{
  "model": "CTC audio transcriber",
  "dataset": "read English sentences (LibriTTS-R)",
  "train_examples": 15625,
  "gain_aug_db": 10,
  "time_shift_ms": 50,
  "n_mels": 40,
  "hop_length": 160,
  "input": "log_mel",
  "spec_augment": true,
  "win_length": 512,
  "tokenizer": "char",
  "vocab_size": 32,
  "arch": "wavenet",
  "norm": "groupnorm",
  "weight_standardization": true,
  "depths": [9],
  "kernel_size": 5,
  "stem": "single",
  "widths": [128],
  "init": "lecun_normal",
  "residual_init": "scaled_by_depth",
  "optimizer": "adamw",
  "learning_rate": 0.0038,
  "beta1": 0.9,
  "beta2": 0.99,
  "eps": 1e-06,
  "max_grad_norm": 5.0,
  "max_steps": 6100,
  "batch_size": 384,
  "epochs": 149.9,
  "lr_schedule": "cosine",
  "final_lr_fraction": 0.1,
  "warmup_steps": 300,
  "weight_decay": 0.0
}
Rows from block 2 of a small CTC audio transcriber, named by matrix and row number. Rows with one number belong to one channel. Each number is 500 + 50 x the weight over its row's rms, rounded and kept within 0 to 999. All counts start at 0. Numbers have three digits each. After the name is the row's rms in percent of the matrix's.
After each channel's rows are labels from the 100 clips, of 14848, where the channel reaches its largest size: "top examples" is what is common among them; "loudest" is the band of the loudest frequency at the time of the peak. Only what is clearly more common there than usual is listed. The data: read English sentences (LibriTTS-R).
# filt: filter width-5 conv, dilation 4 (model.blocks.2.filt.weight, 128x128x5, standardized in use, each kernel summed), inputs 0-127
# gate: gate width-5 conv, dilation 4 (model.blocks.2.gate.weight, 128x128x5, standardized in use, each kernel summed), inputs 0-127
# out: residual pointwise conv (model.blocks.2.out.weight, 128x128x1, standardized in use, transposed), outputs 0-127

filt.60 102:447466500465532442488485503556475490623455526488540560444593499520538463580369552517481472514433529553558459448418506474493420522451537432371526500546565486441515462441490490487468543510566494547462411525529526543519505516509386471482526493430519488469546569540447416500542542511489569594543519396457476512484491549444532611438489428511608484485433489504512506496547550531580533598564
gate.60 090:568503514430577568526572490445547455543469544506489522485484465545403450477483554473457521546483520529537418537398459448448540494440592519445444539532542571422459522523504446552552572462559566492446542476613443518540420467526489515464542498528538537387541517538455530467566532507493479472394467559505494511476456455530555497432558438504670489567420531521485524498534501615563497496428
out.60 092:497534632461430577472521493431429404467512419541441474489560493460462499510534610450493519585486466544397458538567547462493508459571554490494451488477465516509562601556526513503474426480414575523561524485496495402547458573550500537455477595420543453506448435503559511603506454455433463460525514476483451513584492449516436466473545520465568461589480498502487413559464447507489417465551
top examples: voice: female
loudest: 4000 to 8000 Hz

filt.88 104:486454486499397443493463544479553569529553512507505543514506520410594504468507510369562497511501488482398466431495497408430368521447541538535405507502523515496544583500634528492492491536585522519471483539471477486502495496480526532522503509475482451430402464434481421509473484576443491494641552606534511530583485491452389463547489422542491569523457477497539488533513412582511482547499
gate.88 111:435616544420587500445489377451493443521483465533467488525508484516483498454529529471469495534513481588572491536449515593562584496500467560495576448479534466498560489548386485481342500514538546554562485496515570541518551584488526512469513512514589535472491564456520620472558501478530536420514554526522576517520448461511467462430547489502420518510476445446516487443501413487632416559503
out.88 091:501488485515489447465620415546477426381486492488524451466470410455462498543492522476535480531523551505485585630482410578522607502442541513495465490537431532544498427543394454474435440469519505547517435516440457517460469571540448465456465526554480570596537460552482544527509542469484533580398467472496471601494449468512487395512484532575453409461464535474419521540548495451450488577501
top examples: voice: female
loudest: 250 to 500 Hz

filt.56 111:543512495488502495509522465540548423611492507524550577561507420425525458433568491462499539498577535488461504417484450425535499498508466470545465512517440440433477563489450493534410526491438550452491526597435433534484577463455417497530504487565546444455484474411622476443514558521470533534504537650510552475505541444515511464587508510556418629457425558477514502585430464487514459574466
gate.56 106:505579505507648540475473458461520417424375521469433543480488526520484519505499550494446500549504396616540550512448557504500550516448487523441534491477578470520494527505483495497435482472512489524569585600586566523561472446492483500442582484533457547527590480398502555481509503466507545461446501490473491582455416519431534407450479487517429480522500479550441569511521608611536563524584
out.56 103:470485369436439478486489511481540522442578498518607504475484600510543549435569530502544463509451590403492502549418504491473483475505464455489580478487456592549477458579505591420473466523455520602516419422437452463440454541459571466521503502461421536477467594505416511583507559425541475538434471378410496492561447441544497474489514555565501539507428521505541529547454515526496456497501
top examples: voice: male
loudest: 500 to 1000 Hz

filt.118 097:496550561543544498480476512432449524441500444431532475573569477471565511502527575541606499474481487497533499532505486454548467447499437521462497592408486516553549506592486462448411466591493476555541497492488535449578483508454598501476539459555520521487544476541586471522562493396596551430457504482545459560532387500493456511414389535411442442451517526542473432518563381494447558569541
gate.118 108:489530503485527514547530455478470558505541524557460468418501476526512630540489613431498513480454512461488553439524556513460543515547477484488559482478581563498507384511478487546515456407514580521484552420571657467549420553576508417493534468508504531521522467480474555510467434453455350490453571429526438492466528505536522519504512613440402494523473486518490481388409542495459508440537
out.118 095:495508462494523564469537507508569448444550467380526584488511577424438456479523498514514391559433546572466539417476572552499492546442479503574446544504483458446471583400502515482509485530522561448490514481471577644486452469401495580546444422486468616488516400538475467510439491495434574442577549511446453470452452498513432505446487505540490537498451514513405602530496532510513474507444
top examples: voice: male
loudest: 500 to 1000 Hz

filt.90 140:471519472466612578523628539520534373520521553523543544455481434488448424507478438355470540608608521508497475478478398453507477510514491457565416464550477458378590606487499506512521511486518508491577514566526403516526546527441463505442530568505499528532426561443476480485489503509446489453488527531524512509509525454451480506514464510530548596505516468546556542476463466599499477467385
gate.90 109:524630574501498548460517513446499580540490579469458533535513494512519498493400516517468504584515492466493489470479542472417472491408449387467421434502576598495462519559427421545436515523536535652450562477542446506495465502498500463508560529420424476456592474408464497465501504495595471494509504525539555537460536534466580396496484586518448559485535538468490480594477567438468453437532
out.90 107:516456445461475468394548469514553520559520570530593500565438541495557556495499479524540509595507582502573602495492528502518601470436496554493505449475525429390591501441526495392545487446464514435470501490458436456526468490551482575379558527456444464466434562537451542531484569577557536631454494462454426481495444597486427526567488493541533522455526432538456484507558518498446471510514
top examples: voice: male
loudest: 250 to 500 Hz

filt.65 102:517579555544476480495499465466439565491498338461468473524466494450536529461519534611538490397486508416485533473497529431485436496556519430568523510396366562535458506485545472508499507492474489497487525509576528478527569443506615465578542408499424463556516500508572474483431404452463503523503465475552418535439552497577547529580508567485471573411497530461418482507483580453511481469570
gate.65 107:529548453514474520496523434497494510489570480556567444523519501425516570514556523523522419462479357509524528447540571472559585534459459453505398424370538497496543397572559465551457485494459467524467485481561557467548465428464454512429598539499511496559531483451516521508455544472514533572453581387507538642547506542504616506512548529503449557507420494531494536451489397535501541475513
out.65 100:543490477563450481502387505502488569494552483513468513535457462617472488500469485456586445525576510512483517492428483495487530566527500532513453532486528468479450439540523505521639573489499579475536577610499524465524550573430631544491595543507585570445516549619417435563488532485469478552489408520517446506544609539437472481531514522532500514454522559589453439551445569482463502433470
top examples: voice: male
loudest: 4000 to 8000 Hz

filt.11 098:491474495401524524457463476533400440541563446513573544451504601457530510473544507482447540459448538525548536476507547502430567421469458512577470471467460435473413446437433519448526480479521499491552466458578521503498561541527475525529498466525387474519437508439463573508427477561435571469590466538553492535422563646516514459548580568502520609462529516524549509584551542437500397450538
gate.11 113:456446568456477543538416466469474626528509480517508466509481442527547567531454552495498423512588526392513453501468616685510509501509443538473493506422537551574444422522423464562477447403461548534453495391540602500537495486517529483493487468542466561415463502495480519516453480557451497444541544457510478464493526588503507516518559559470480498587474545551508476446439548430500469430582
out.11 097:516504476534469460571489474479506527455592498461445487498486338475535479458489541520565562516527595403400517471468515451511473512525541476401454506512598540510535448486613471525647565455580501512476520459510492455514445414606543465500462491398490555469489590514553493514540436478480413482463491469506571464462477467451460515471492489519401426526527533522474449382475529481402499510452
top examples: voice: male
loudest: 250 to 500 Hz

filt.81 113:532468461450528537493572447349493445484527388563502533566508487490500538444392402470521485483554605464537476411516481510530489527548503374562491506508497531559392527547517481509570546500524525490445472487596531486483528521461557495563543538508527448515500473496451541435498481529414473497519562560486574484410518462459566391441513495606379554496500586484550473560458509502553502445447
gate.81 104:486508537422487548493523474485497473531558619517527571394446450539466465480533552476506463488456489506536514565438534606456550614500451494532529549467567511451433435562467446562469450472589518504454536427506594473458477488488476512488527548482531516452563445527490396477413510470414552504506571467551466534494574569472630465534527537426547517450433477518545583471415534561516408399478
out.81 089:454530497477456509401454502435453433411534446499543558466514486554466424454568533383544453390488565506402465456479414487544466538474468422563448607542478532528481562525434533426534423478581528569509565496485631532519453474551481471429458502585531493509457482528448501555446467441490498473453546517551521512507531547484471504487502445376494541489471516514601531448484491534533632508498
top examples: voice: female
loudest: 250 to 500 Hz

filt.126 091:545515469493555422436568550446559488504560492504544492555553546490566566471453464491476386543469490512479600528468416448482553541478519531551440487505558543506425557507495436555577500519526527480405502497491477507604512565460567466428491455485408424511483499442485572407454429487509519396515578548545639568481516548453500414610512474543492520500442515430491473515426593464469529455524
gate.126 094:501547524515498531505463385516590562517558482483573525524539468436458566450412555512516450421557410477511378499522494468496596450533504522433557492445543493533522460537586498558442508531419558546413608428597606559554496437539480515492547422542416530540529452448516525537524495435448464498487534486432490520521473415566535439546554530439486502599445533534512483463422472442505522525494
out.126 095:586443429448464509547448361545496520462491495527560518404484549487452464488567544474430547493572441512523431482535425509493461465467434468562502559459543460490527508517504582483432574489435487504488474508540483564441520371469476407453547467484472519505487510489551490557541528463476485501597459515431472390452498497573398463506453506430438481613550567501574624570452524480485463424505
top examples: the word "she"
loudest: 250 to 500 Hz

filt.2 101:449481469566488390508584481534435507471498476415484512486528520462585440487493443487526431409517529485372438470470465474481456472490551549589501422531494544404495525530614471518478571445538493549434495594473394507569586530496548564586476482460518460585454419475445447521572499522559470595563526533564579516506554542531455468493470533491559523474439458485416441545532490511441533569510
gate.2 105:483567524418588526510503488479407500555451540632521470471514460540472464547487602563523504626534497618487593489461591507504549556463503516449472503556540550558465577464417456523549459442414529522500498437519551470507432433463432545516448415535515550490509533538559532544545453506481553426420468498395456388536437526530484484464504490495517512490420485527459579464404567483537492475491
out.2 104:509487405465488503459458542456497635520471506477578440557498495523461406496564492592554513526533544547502564473474491554529450535552548455496507521496444437549551530477500458445486528637496489472443538481567590443451432554513417435580478493537482460527498543528398579486455571568506494462570516464490416551446391458476590429501433552491433581507468494458562457486491428515502497473607
top examples: the word "said"
loudest: 500 to 1000 Hz

filt.94 100:473510471454510457502456609533590569539483556408447485520530477581521487469472462555447503526472515515482492514438591497497550541427557572482530494522563510477459576573476420544529485372512444471456479455520581431599458442553445507523624440529508489480538459503432460465514565473477569494414406482549473524496533559507463565431500405502548528506524461588537578436461621505440465524484
gate.94 115:515454510496547495515592497496550459605536541537562513440524460535438457436523505466386580600453516513456489485451463420576586470433485449525456478500558505552423524528434542546494464570511646501481480476539504490556509492431456520525545510476531513483480528413454567407482508569498509439451557578491550524570445496413536459487490559560460595495457550587550498467452521628513419489452
out.94 107:510470512516489523601587465564402446541520530513526516482459440508526507503481553487505614474483465464540524474560516532492541409436608455453427423580442452548515506441501436610511503578506501587527498535436403498444578505481522518549480524351551487482459564560534507442456485531513522482472537529436521504467525502476428397596518574458458494545510527498537513510595472588521478383534
top examples: voice: female
loudest: 4000 to 8000 Hz

filt.63 095:568485622514506480482544428529544473479597424452516452481492491473513527541551450598450433526516458530502436512456536440500509516478490453488577508566573481474545483481437488504530596551510527532402550624545545549521447491460586489500544520482501449542514492429392573475593456504431492519496381485413495477467443504413561515509587472524566539579387507507593576481568511506541522485491
gate.63 106:461484508513533482519444504493477565516541530446505505468480547533532569411494547540478426482410451501543579487473546455577569472509452516524449411401515518522520459564385512540432451485563549551485515491531583504525567571482601524538574527433548497407508461381511582498421457426514516484476522532482584497487451547550483497478484578476402449501547464529447520433552476620442565541609
out.63 105:544526390446530531521537556464492445450522442473438554417575526481490470486513490473505553529487608421513483589441491446509465500466444560502539467489458466468464487472446479459468517537435381537528497503474568481477608554483559470412530541462517535444465499552487515535457460592511496483586554520525528459518541508613582497516483448502586372484581447572442520595493411556537570596453
top examples: the word "said"
loudest: 4000 to 8000 Hz