Weights of a small CTC audio transcriber: widths [128].
Rows from block 2, named by matrix and row number. Rows with one number belong to one channel. Each number is 128 + 24 x the weight over its row's rms, rounded and kept within 0 to 255. All counts start at 0. Numbers have three digits each. After the name is the row's rms in percent of the matrix's.
# filt: filter width-5 conv, dilation 4 (model.blocks.2.filt.weight, 128x128x5, standardized in use), inputs 26-51, a 5 kernel for each
# gate: gate width-5 conv, dilation 4 (model.blocks.2.gate.weight, 128x128x5, standardized in use), inputs 26-51, a 5 kernel for each
filt.11 099:134118125130140137105115151112124100077144137146131086174147099144088149116108117112123123097147180130128125139128130147125111154136166143111177129120127129116106136137124122116148117136170120149115134134101158106106078133140138128177137134104115083113139132125124114110117168090109111104113185143107102133186180122099122128108150106111125117149093097100170144099110095174118128112093103132
gate.11 100:138124179150117136094145134124126130107140135120099095109118120126147117146138096192200126121138156154105125090103068115117115151125149114144111078132138106150124122117115115157094145184199131128167185182175168137093154125144110135138146122143138128106126116102127159146143125106090104150129182099129104130104108160140113101142135150096141128133130130094062123141178117117136160175095119157
filt.12 101:141157102102124117103147141108124141161113107136099114142132139136139174144152136157143133145138116120163152163079094127126139166119095136070163113145159100145116109135113142109109106142141120110151164112115088142109093131137134145161114143140132115148130116143113109126112144074119127105156101127123128099100099153127138114134132105129068140141106091118141145151125121105106118119099089127
gate.12 100:138138146135109174138127097113117145160138138074117102168129115097100143135118131100175107137148130106101161115104121132119151138135150125106161129112134114154147119120103143161144122110122111119140177069149149135088111132112139141156111135154111117125123154143096135118171096116098137147115141140104131128160105120118131082168109115144114158122096120082087136138115148135122115150136144156
filt.13 098:110134123121125138116158158120126133093128142139120113124121140148146086117089110109126136118121118131143132147095147150118120165147125108116140107113146115170128115116136150132097114119163111106144148151125139128179104147131101098123122124129142111127104147104138146124113145125124128154134127132137119110141120123151111148151105159168111136134097107109085120126146120149125129121113105134
gate.13 097:169151094125124135147084097106125119133130099095106143160125157161088102104104059155149113110091134133134128142148119157146106192118164132053091092117142115112129105125082131161096108113138097121165137163109180110151139159166114150116147124167178143114153115130123141160127101111104139111088103103110141131104094107094091155167148158107150134103121187087151145130150143145115137155122138141
filt.14 105:130146159113132090096124132141134142129133144127121197124109140116115109127113151144137094123119199144108110137141151156106127154117130130129077105155157152104090133101145059127118128143161123132121130155125114125143153149113125144125115110101152119134119132153113073095115082147166152137146128105141167108111147109115161146148143156121117084152121119151151134107115168177134154149108102129
gate.14 100:143170170147162125157139099124141158092136138111105133123110132130164122160108142119145141115149082128130167078092086103118155095164115119154116105108119141158075132137116127082120118087113139137132144132124140124097170096123123136124111126121115103159148123168105083122110100132152140181098131148120143097109104126146123066142109117179103119114109108117155108113129138140134123152133157131
filt.15 106:103118146128121141162127160125111150062152109138143123105134123115121117097114168124145101126152142089113095107181058140115126095103094162119095173146129148059122122145129082131123120126170150109172150076121132106130189126145147121106145147109134133100141120132073105106108121178130147165120101126111129117107160168159132113150136134133122095149122138119108120130139152122134132138138124115
gate.15 102:134109189145150126109120119133153136093127145148095113117149144150144156153119161134120156138150161144116131152145148116133172153123123108123107143143114073170117152098083153135138122120172151125125134144160100140100138103147106128140137120148137094113111113152141129117138102176134088105113030145147106172051108127132087104134126151134163099107149140097133128116110158157129116147136156120
filt.16 097:128139162134136129110142127121151153083124108118123183101152136162146104150140184093123142139122156115126122128103126124155122103131107117123087134147123147145128120135190103129120118168126117155117127068117151124117131136144130146148151122149147095156143113133117129108160151120124127159147196102121125126112152151133153163116089110127147132131108135066063109129109136137131128154195121134
gate.16 100:113147181183168148142200135145141124170116136110128161114115108093157148117167139149161115135137131165150120128113113126138146150139116134156077095101126178177145117133122137118120140106134143126143162110118142137113146136169150134079163134145129115108156140117144133132122107131109125101153179147156119148089117169124127159179128124119131109115091178089098136088140120120158101125158135108
filt.17 101:132126101144142131149130105135125122148128121114139123134123119109066124116115101078150127135137202117125116131162149123133128124121126121112090116113118110162129124129121065134121126139118133136144134174159144141123115134132153140098087110130139123126127124127176111108127140105132127116137155128125140135159123147115138038155106110103162129092126099124105137154150150168140128124243148128
gate.17 099:124143106135133104111076130132103119030113132129139080071121138152136164130148142159143121104080184082113124127158139141138175120116133125129097134150131099069138130133142072143085124130142088119135155128151113137135095136125121115124127150138146168121121143124138121138112106113157118096181099136115115132088116114129117059134122119086098151122109137230099155135155158142138123115149122128
filt.18 099:122128175133136133164142137117126070025151133115159204089129139115118112150116150120122130136116134124121124133130127147094124122135125145146097148143132158109098096130151115104126134128172104116152091116102113110160126078115128145111136126126089152149142152155105131150127098157122120130089168151152149149156136119095088100137105124162140145119102127139149107108143150144146124165148139129
gate.18 099:121148144138140131118157108102138140112171145131106146140103119131157149097111141121184137130123145129111099113158130117167103163113144163135105102142128084143142132107131109109127139108144118115090142140140154142166108106098117164153092128091161110146153094080084119124132143145094121140168111102148154117107117111124124166127121112091075102110103163107116120140139164130147096089127139139
filt.19 099:104136149111114141142108129141120123114115142135118118099138114062113112121119132114093110121136153133134098131167127131136129137143129117077118120145120125093106102129081092111118153109212133121105136119130120135161098118130140139128150126136118140115124131180120109140139157138132134128126239104125139115129135108131151140170139157149156112131123120104075110116146143135140126166162135120
gate.19 100:175161144141140102144089121107152129107133150146097114071117145138113100130133147133161109113124118115131153136106120091159112097101132117122148138128128167121122114106126098131144103154128076168149141105096188147182084117152103109130120070129142177110128121133115127126104157112135149147101148171108148097106137124085118178101128127108075118123131091156134146137094154121177130126079133126
filt.20 099:138154132130123086139107128088114149121102135145098123139117143119136152130091138165150100137176106144147120101140119130140104095085123144149119148130109102134167098085110134122115162128176111118099090146146104151137122132138127164092112100108086144131128096137120119160126136157125114117179143097150129149068123137148053143153134158122134155143104159174126110131156151140091155125107118148
gate.20 101:113110110128127108059111075125137129109131125122134091125113185134163148132104099095143167109128133127087105115100150138130096116131112124094085085133105112102141086096125124127138106126137120133130110137135123163166115150156111115154134116083115110135133146086150163127112148113130122118187164120112166147146113139132165128130134124130107150133104121172124106155138156157154114166103125106
filt.21 098:126110159128132124132129072110122104128147140154132146096127138104102103128122102061117114138117171154136134138144143121146117142133131129136086094130153175108143106153147121126123109113089101141138132137113133125092131107115128106102074121120138134173125128138101101135121138143144141147168105143135173155059088152142144116148142140132125106132115089173119124094145163105159128146180119133
gate.21 097:146130147130134119109083138146111143122143148128104146097104123129157170137101144132118130163114184105119148125097171129126127146131115131148155128128120106130148119103110122138118124150132124153104101123153118111140141139059124124152132105126161112138139126130175134116092141134103124097151174123100081143165119110146154109143136086084141094078115109083079130124164114075107145122166148125
filt.22 103:134122108154155123110102127153145135116139136128079151115123150140159118135124131159139130127107124110144077121122101124139141109138132136174082132120144113119152107109112112120151116092120065155150187188078115116117135151121148169125043130155146108061132129156148127106146083083121164146107126124144113179133124111149069115133159128093115162138132093113147089123121127119122152162118185143
gate.22 100:151158122137182130123135127114105144137107133108118116119149129092101115136131111167106118133089111142109093128167106120124179110123099131110111145151152161078119122119101094101117086142153123130145155169139121095125140160171119110082165155115140169131149117115136148116138121118126136086097087152142123125147117132149096140095123084158130141129114135163104106138110125152174136151057156134
filt.23 097:141157136131139113134072101129114080141139151146131148115139123113150111112116120124132117108124179105123131125163154132103127172119115135114101117091145138111128119123135113134111109147146098110165114143109124145088102113131129106160119107129128127122122151127104112144141160176125105134123156174151138123149141153121140129099134124134128131128136155192107136111139121154118111158160105155
gate.23 099:143134135140141176117094113154122084106146127129132141084117147155130110155130124117088118117144172139130131174117135140132138154121125133144081123141090130112130143138104081115081100133165156118117171117134139124129156156147168172133150145148126122146122114086110122127111116157169104119110112097145099142119090145113132191141118124107128057143105157188109135158124218095128133121104128140
filt.24 099:141131103113149072099105129102105129176129095127108085136142124118064154127117105110127128144148207108111097118087139111112092131152129135108125137119123044147146091090079126134129139105165112105122126167131142108180106097148125126112085150138091124137139133165130117127151110159096090107177121128136099166128155156145097159130103131201163094129127107133130119119138073080126106244176140112
gate.24 103:135111209147111159165083107132119135110115153148099156131101110095179135142089148129162119099145113165118132169101138142147137097156127110090127107135133110156148108091126120133105105150155128114136095126144145136115122111185155172104133119147175124091104137162133119106107127126125127127131115148117132113097142138152165118132136084119173132094118130125106152122116075117109145115178165122
filt.25 096:112123178149123121110127139145127043087135114127137120165126115109123148142109141125124156152193137086111153159094111158135123123145096123149134113091138139122113142134097114150137120156120108126143137127152171140141114088115133139134127125132098063126172108126123149126136169133106120142088084152144113129104101112131109103114128135119151114118099118132157137116107165137116129086136117114
gate.25 102:120135149132141146085171128130128118141121132142133137108143128131128138145114149165111099126069123134111140123163163165101135109108096112178120126130119124101121146148105175121123111135130163134134126130125151132162068122156099121116129127105117196094109095102092105120125139107093125142104110121121078136120113112111105152106142122122129121146122132185101134140114149126143129126117129113
filt.26 101:153130132121144132146120129168159147079117147112132178119124122127106150134102138079125147145132173092115114100176105129125154124126123119124100104154115148057119109126135071140176124113167144155157142105152155132147122123138113167134146111124108167079125131107124116130130125182088106124126135132125129136109122116157103116108136138125159139137157134141118149107130148104135112112137135096
gate.26 096:133098116122128128144149108155135103154108097131162093131129143120160141142153097146097112125132053143150125094137074094145087186130142128120141135110159108106126139162108118101096092165139091135127105083130120117135127132128100131111134171157179116139083132089088131134137132100117150133068144101149134087112124106098103158120080111151120119125153134108119104126094136183090119124078149160
filt.27 099:106147149131128122109114104090119153083128132135136145056112116119160127116127127057114120134126154111130146144137142108147145074098142125075130152144145118169153101112126087119136111091147104148087172126126115118110200117097099125093134117112166133129117127138091142121122110158148107108098126088097145150145132110128130055151141154145169108102095107152109153111127180092137121176133113099
gate.27 102:144160159158145125125068168175102125146109133118107111130140137116133134166088116120164117107115097131117121137092129135128135091139123153081113092125156123126099138103105104100111087105141127080109173088099111125146117121146124136095133136155064105134130137131125114083119150076127155135061190151135129088109116114136110075081162123157123115108133129090117155094126152177099135117176120121
filt.28 097:126159118143133127089179130138136131191105144118126069160146084154109130125121140102134144120123147112112140124112149130158101148109115139088125122110098118122139106140125132121136132135099149121144119082116129110140162130099106101062149120113148090118138120096124132105166178136127144130137181132122145127124113113141154133100096145129160112122160115038121145079141059149111161109183144122
gate.28 098:156130144097151101091119106124113130120118140112120127108119163149119129145136109177131140140146091124112184136110110115127091176128136115134101188108151110108124085117127138097113139088114127154152160144113141136163085157155152077074103126117133174141116149119095129116161132099137146138112076171162076138080179150114128104099151141145085078146139136108141126152116153087123152109143117132
filt.29 102:129096122157118095142184112109136139135112152117135135099133155147122126150088115138132165092113171112150103123083126119142137127122169123070099116095179099148093142144102127141153104162117102137149104168178168136153107117102091106167102092134141079148121148092193148140116145119141107144136080143139130167151108127136128100158124151136135172118121111112083133111118120130141134146121164160
gate.29 101:147147121109148160108104136097108144130131149124130119116127127128166133165101159116129120151150066160124116146134133122136128143132144104116108131132107087179117166111115145106121123103121111137141145139109140115107129139146134128126113138135130120158119110138063093116130108127126137133151132109147102133145118121108150141099087104118118107084118165187080104144140154156125106137121111146
filt.30 100:087105176123134111144133066170142166092110126158113140177149117080101166154126065110198143106136165085150131110096162099109119156156105116134166108149094122162144115108140142150166126162138134153146111157138139120103169149148100125121144154126145098117134127147146132111138136161084123133160183135125135183118109103106148160159117163167138137144120118157084132104121089120146127135129125111
gate.30 097:159115162129152108183134148097132132113090113128117150120110137108165088123102076160085160119114128127130137134120091163119161107134138133147133153106097106107141134134138113148115153107128136109116124138119137114122107169138114120152176098123139093152097129129087173109136116132084136189133157146117122130130090077104141132127115110092117167142107164139143138110121145183162160097132134114
filt.31 102:123139143125142117105158119154150118119158144136155159139118102153113113134151141138125108100124132145126125112149081101173170112100100112086156149126124120119104112148147107113104150111120126140169144063103128132079120085154128094090142111113172143098129136203051136122092164165105133122191136116150120133116080099115180149106127132141077109102109131136151135134128151110141119134147101123
gate.31 098:126142136148155074110154067152112097099137154096160151118105152112087112097106104111172129088124111177129140112096138119115123111119098085106139107113124118138117119125083113113140118146149132103126107116137165132161065100167151142161083120118143131143154106134133133103135176161141095135157133122118081131094108130130147156110148146187123167103131155112141129122117130111133132184118124129
filt.32 098:159141121141140106085156126125139100139128122131149137146156129180132122158112133169134122123129155145132103165118121136139100171131116142098168131135160142134131119133101137119086120145096136156140157143140130140170123112135126123156161126121159149137122161121140147144086113113126122120121173116126129133175131113088102099141101108117122122136092184085109129146126120135113152136129126127
gate.32 101:089123110137119101141169138116114097141137094121105077148121130116173158096140105158152117141111124131095125121136108103162154138140150084132171174109114096185117128094136143123120130101167126135126143167144160082164127128113104163177132166134092108106121126073152121123122124135110127109131081121135075092134122142137155134132125138124155104094118076147144084137163131149130131121129114125
filt.33 098:150134115121139108138117151127147137143135134119119175143139151112137054108109107183106096115082080124139134143137116127126137187102103125102201119124127109188151118127128146130131148089096144127118134145149140147136180112124117105125129096098169148168124116177078116140123097132127109088123082139115109107167108097129147151133097124124110149151137119106131107160142123149127119121081153131
gate.33 100:152140105225173125124089108119132096149063106112157087157109115152166110145068119148129144129151052138130129106105086146124168162178141119138114101117112164084091093145123125123126140112136112102099103126106120149110148170140138127165132154153086115114108129105157139123138129111089150125148095152152145111144122116148098118121149108122078148098100129055148158145142154129149135129099162147
filt.34 100:148136121105118131158096129107146132048103150115132163104136148111113122119125153095107136100108179143091121120137107133142127132130161124140133136146133141134134121120127078131129122167187102125087100123168137151148130074097141097150114153135139123113131107131095162154124104139166148133093105128127130113134098149121105126136124122157155119173112148143098124119155129133144155098150138128
gate.34 095:149133123148155138122126087143109089147079130127115094112144131133076139152109129114119116121162134132090135141174144156125169113108127107098111146105153151124171168118118072134112103090083108098133149183118142175092096143131137148169101118145132125111146120155143130147117109155166116129099130113139139107091095111125087174167117133100146147160144152136153154143132156152162142116134147141
filt.35 100:156184104152133169140134152152103168151131131134144098138118097153099145119129124128122120103124201140122131163157128113127171109143121133115107146092141157110159145140114117132135136107120128120142131182129146121123105089122177140058102126120154155134164120097162110114120128144156167128085061130119093129147192141116131121139140120128161123103110144167107153144151136081118133144150104122
gate.35 101:149124130140144122125126152153121107135126123128158085110122152137055133135153112118103116107129063124115124123082119156149168141114132137149171125101144137150095101120112165129127139110128138149140133142109116149131142174159170151110136146157176100148144143099143141088150131092113146129107072174168125126170157120120143101098164119117124101111138112091137123144156127128147148152065144125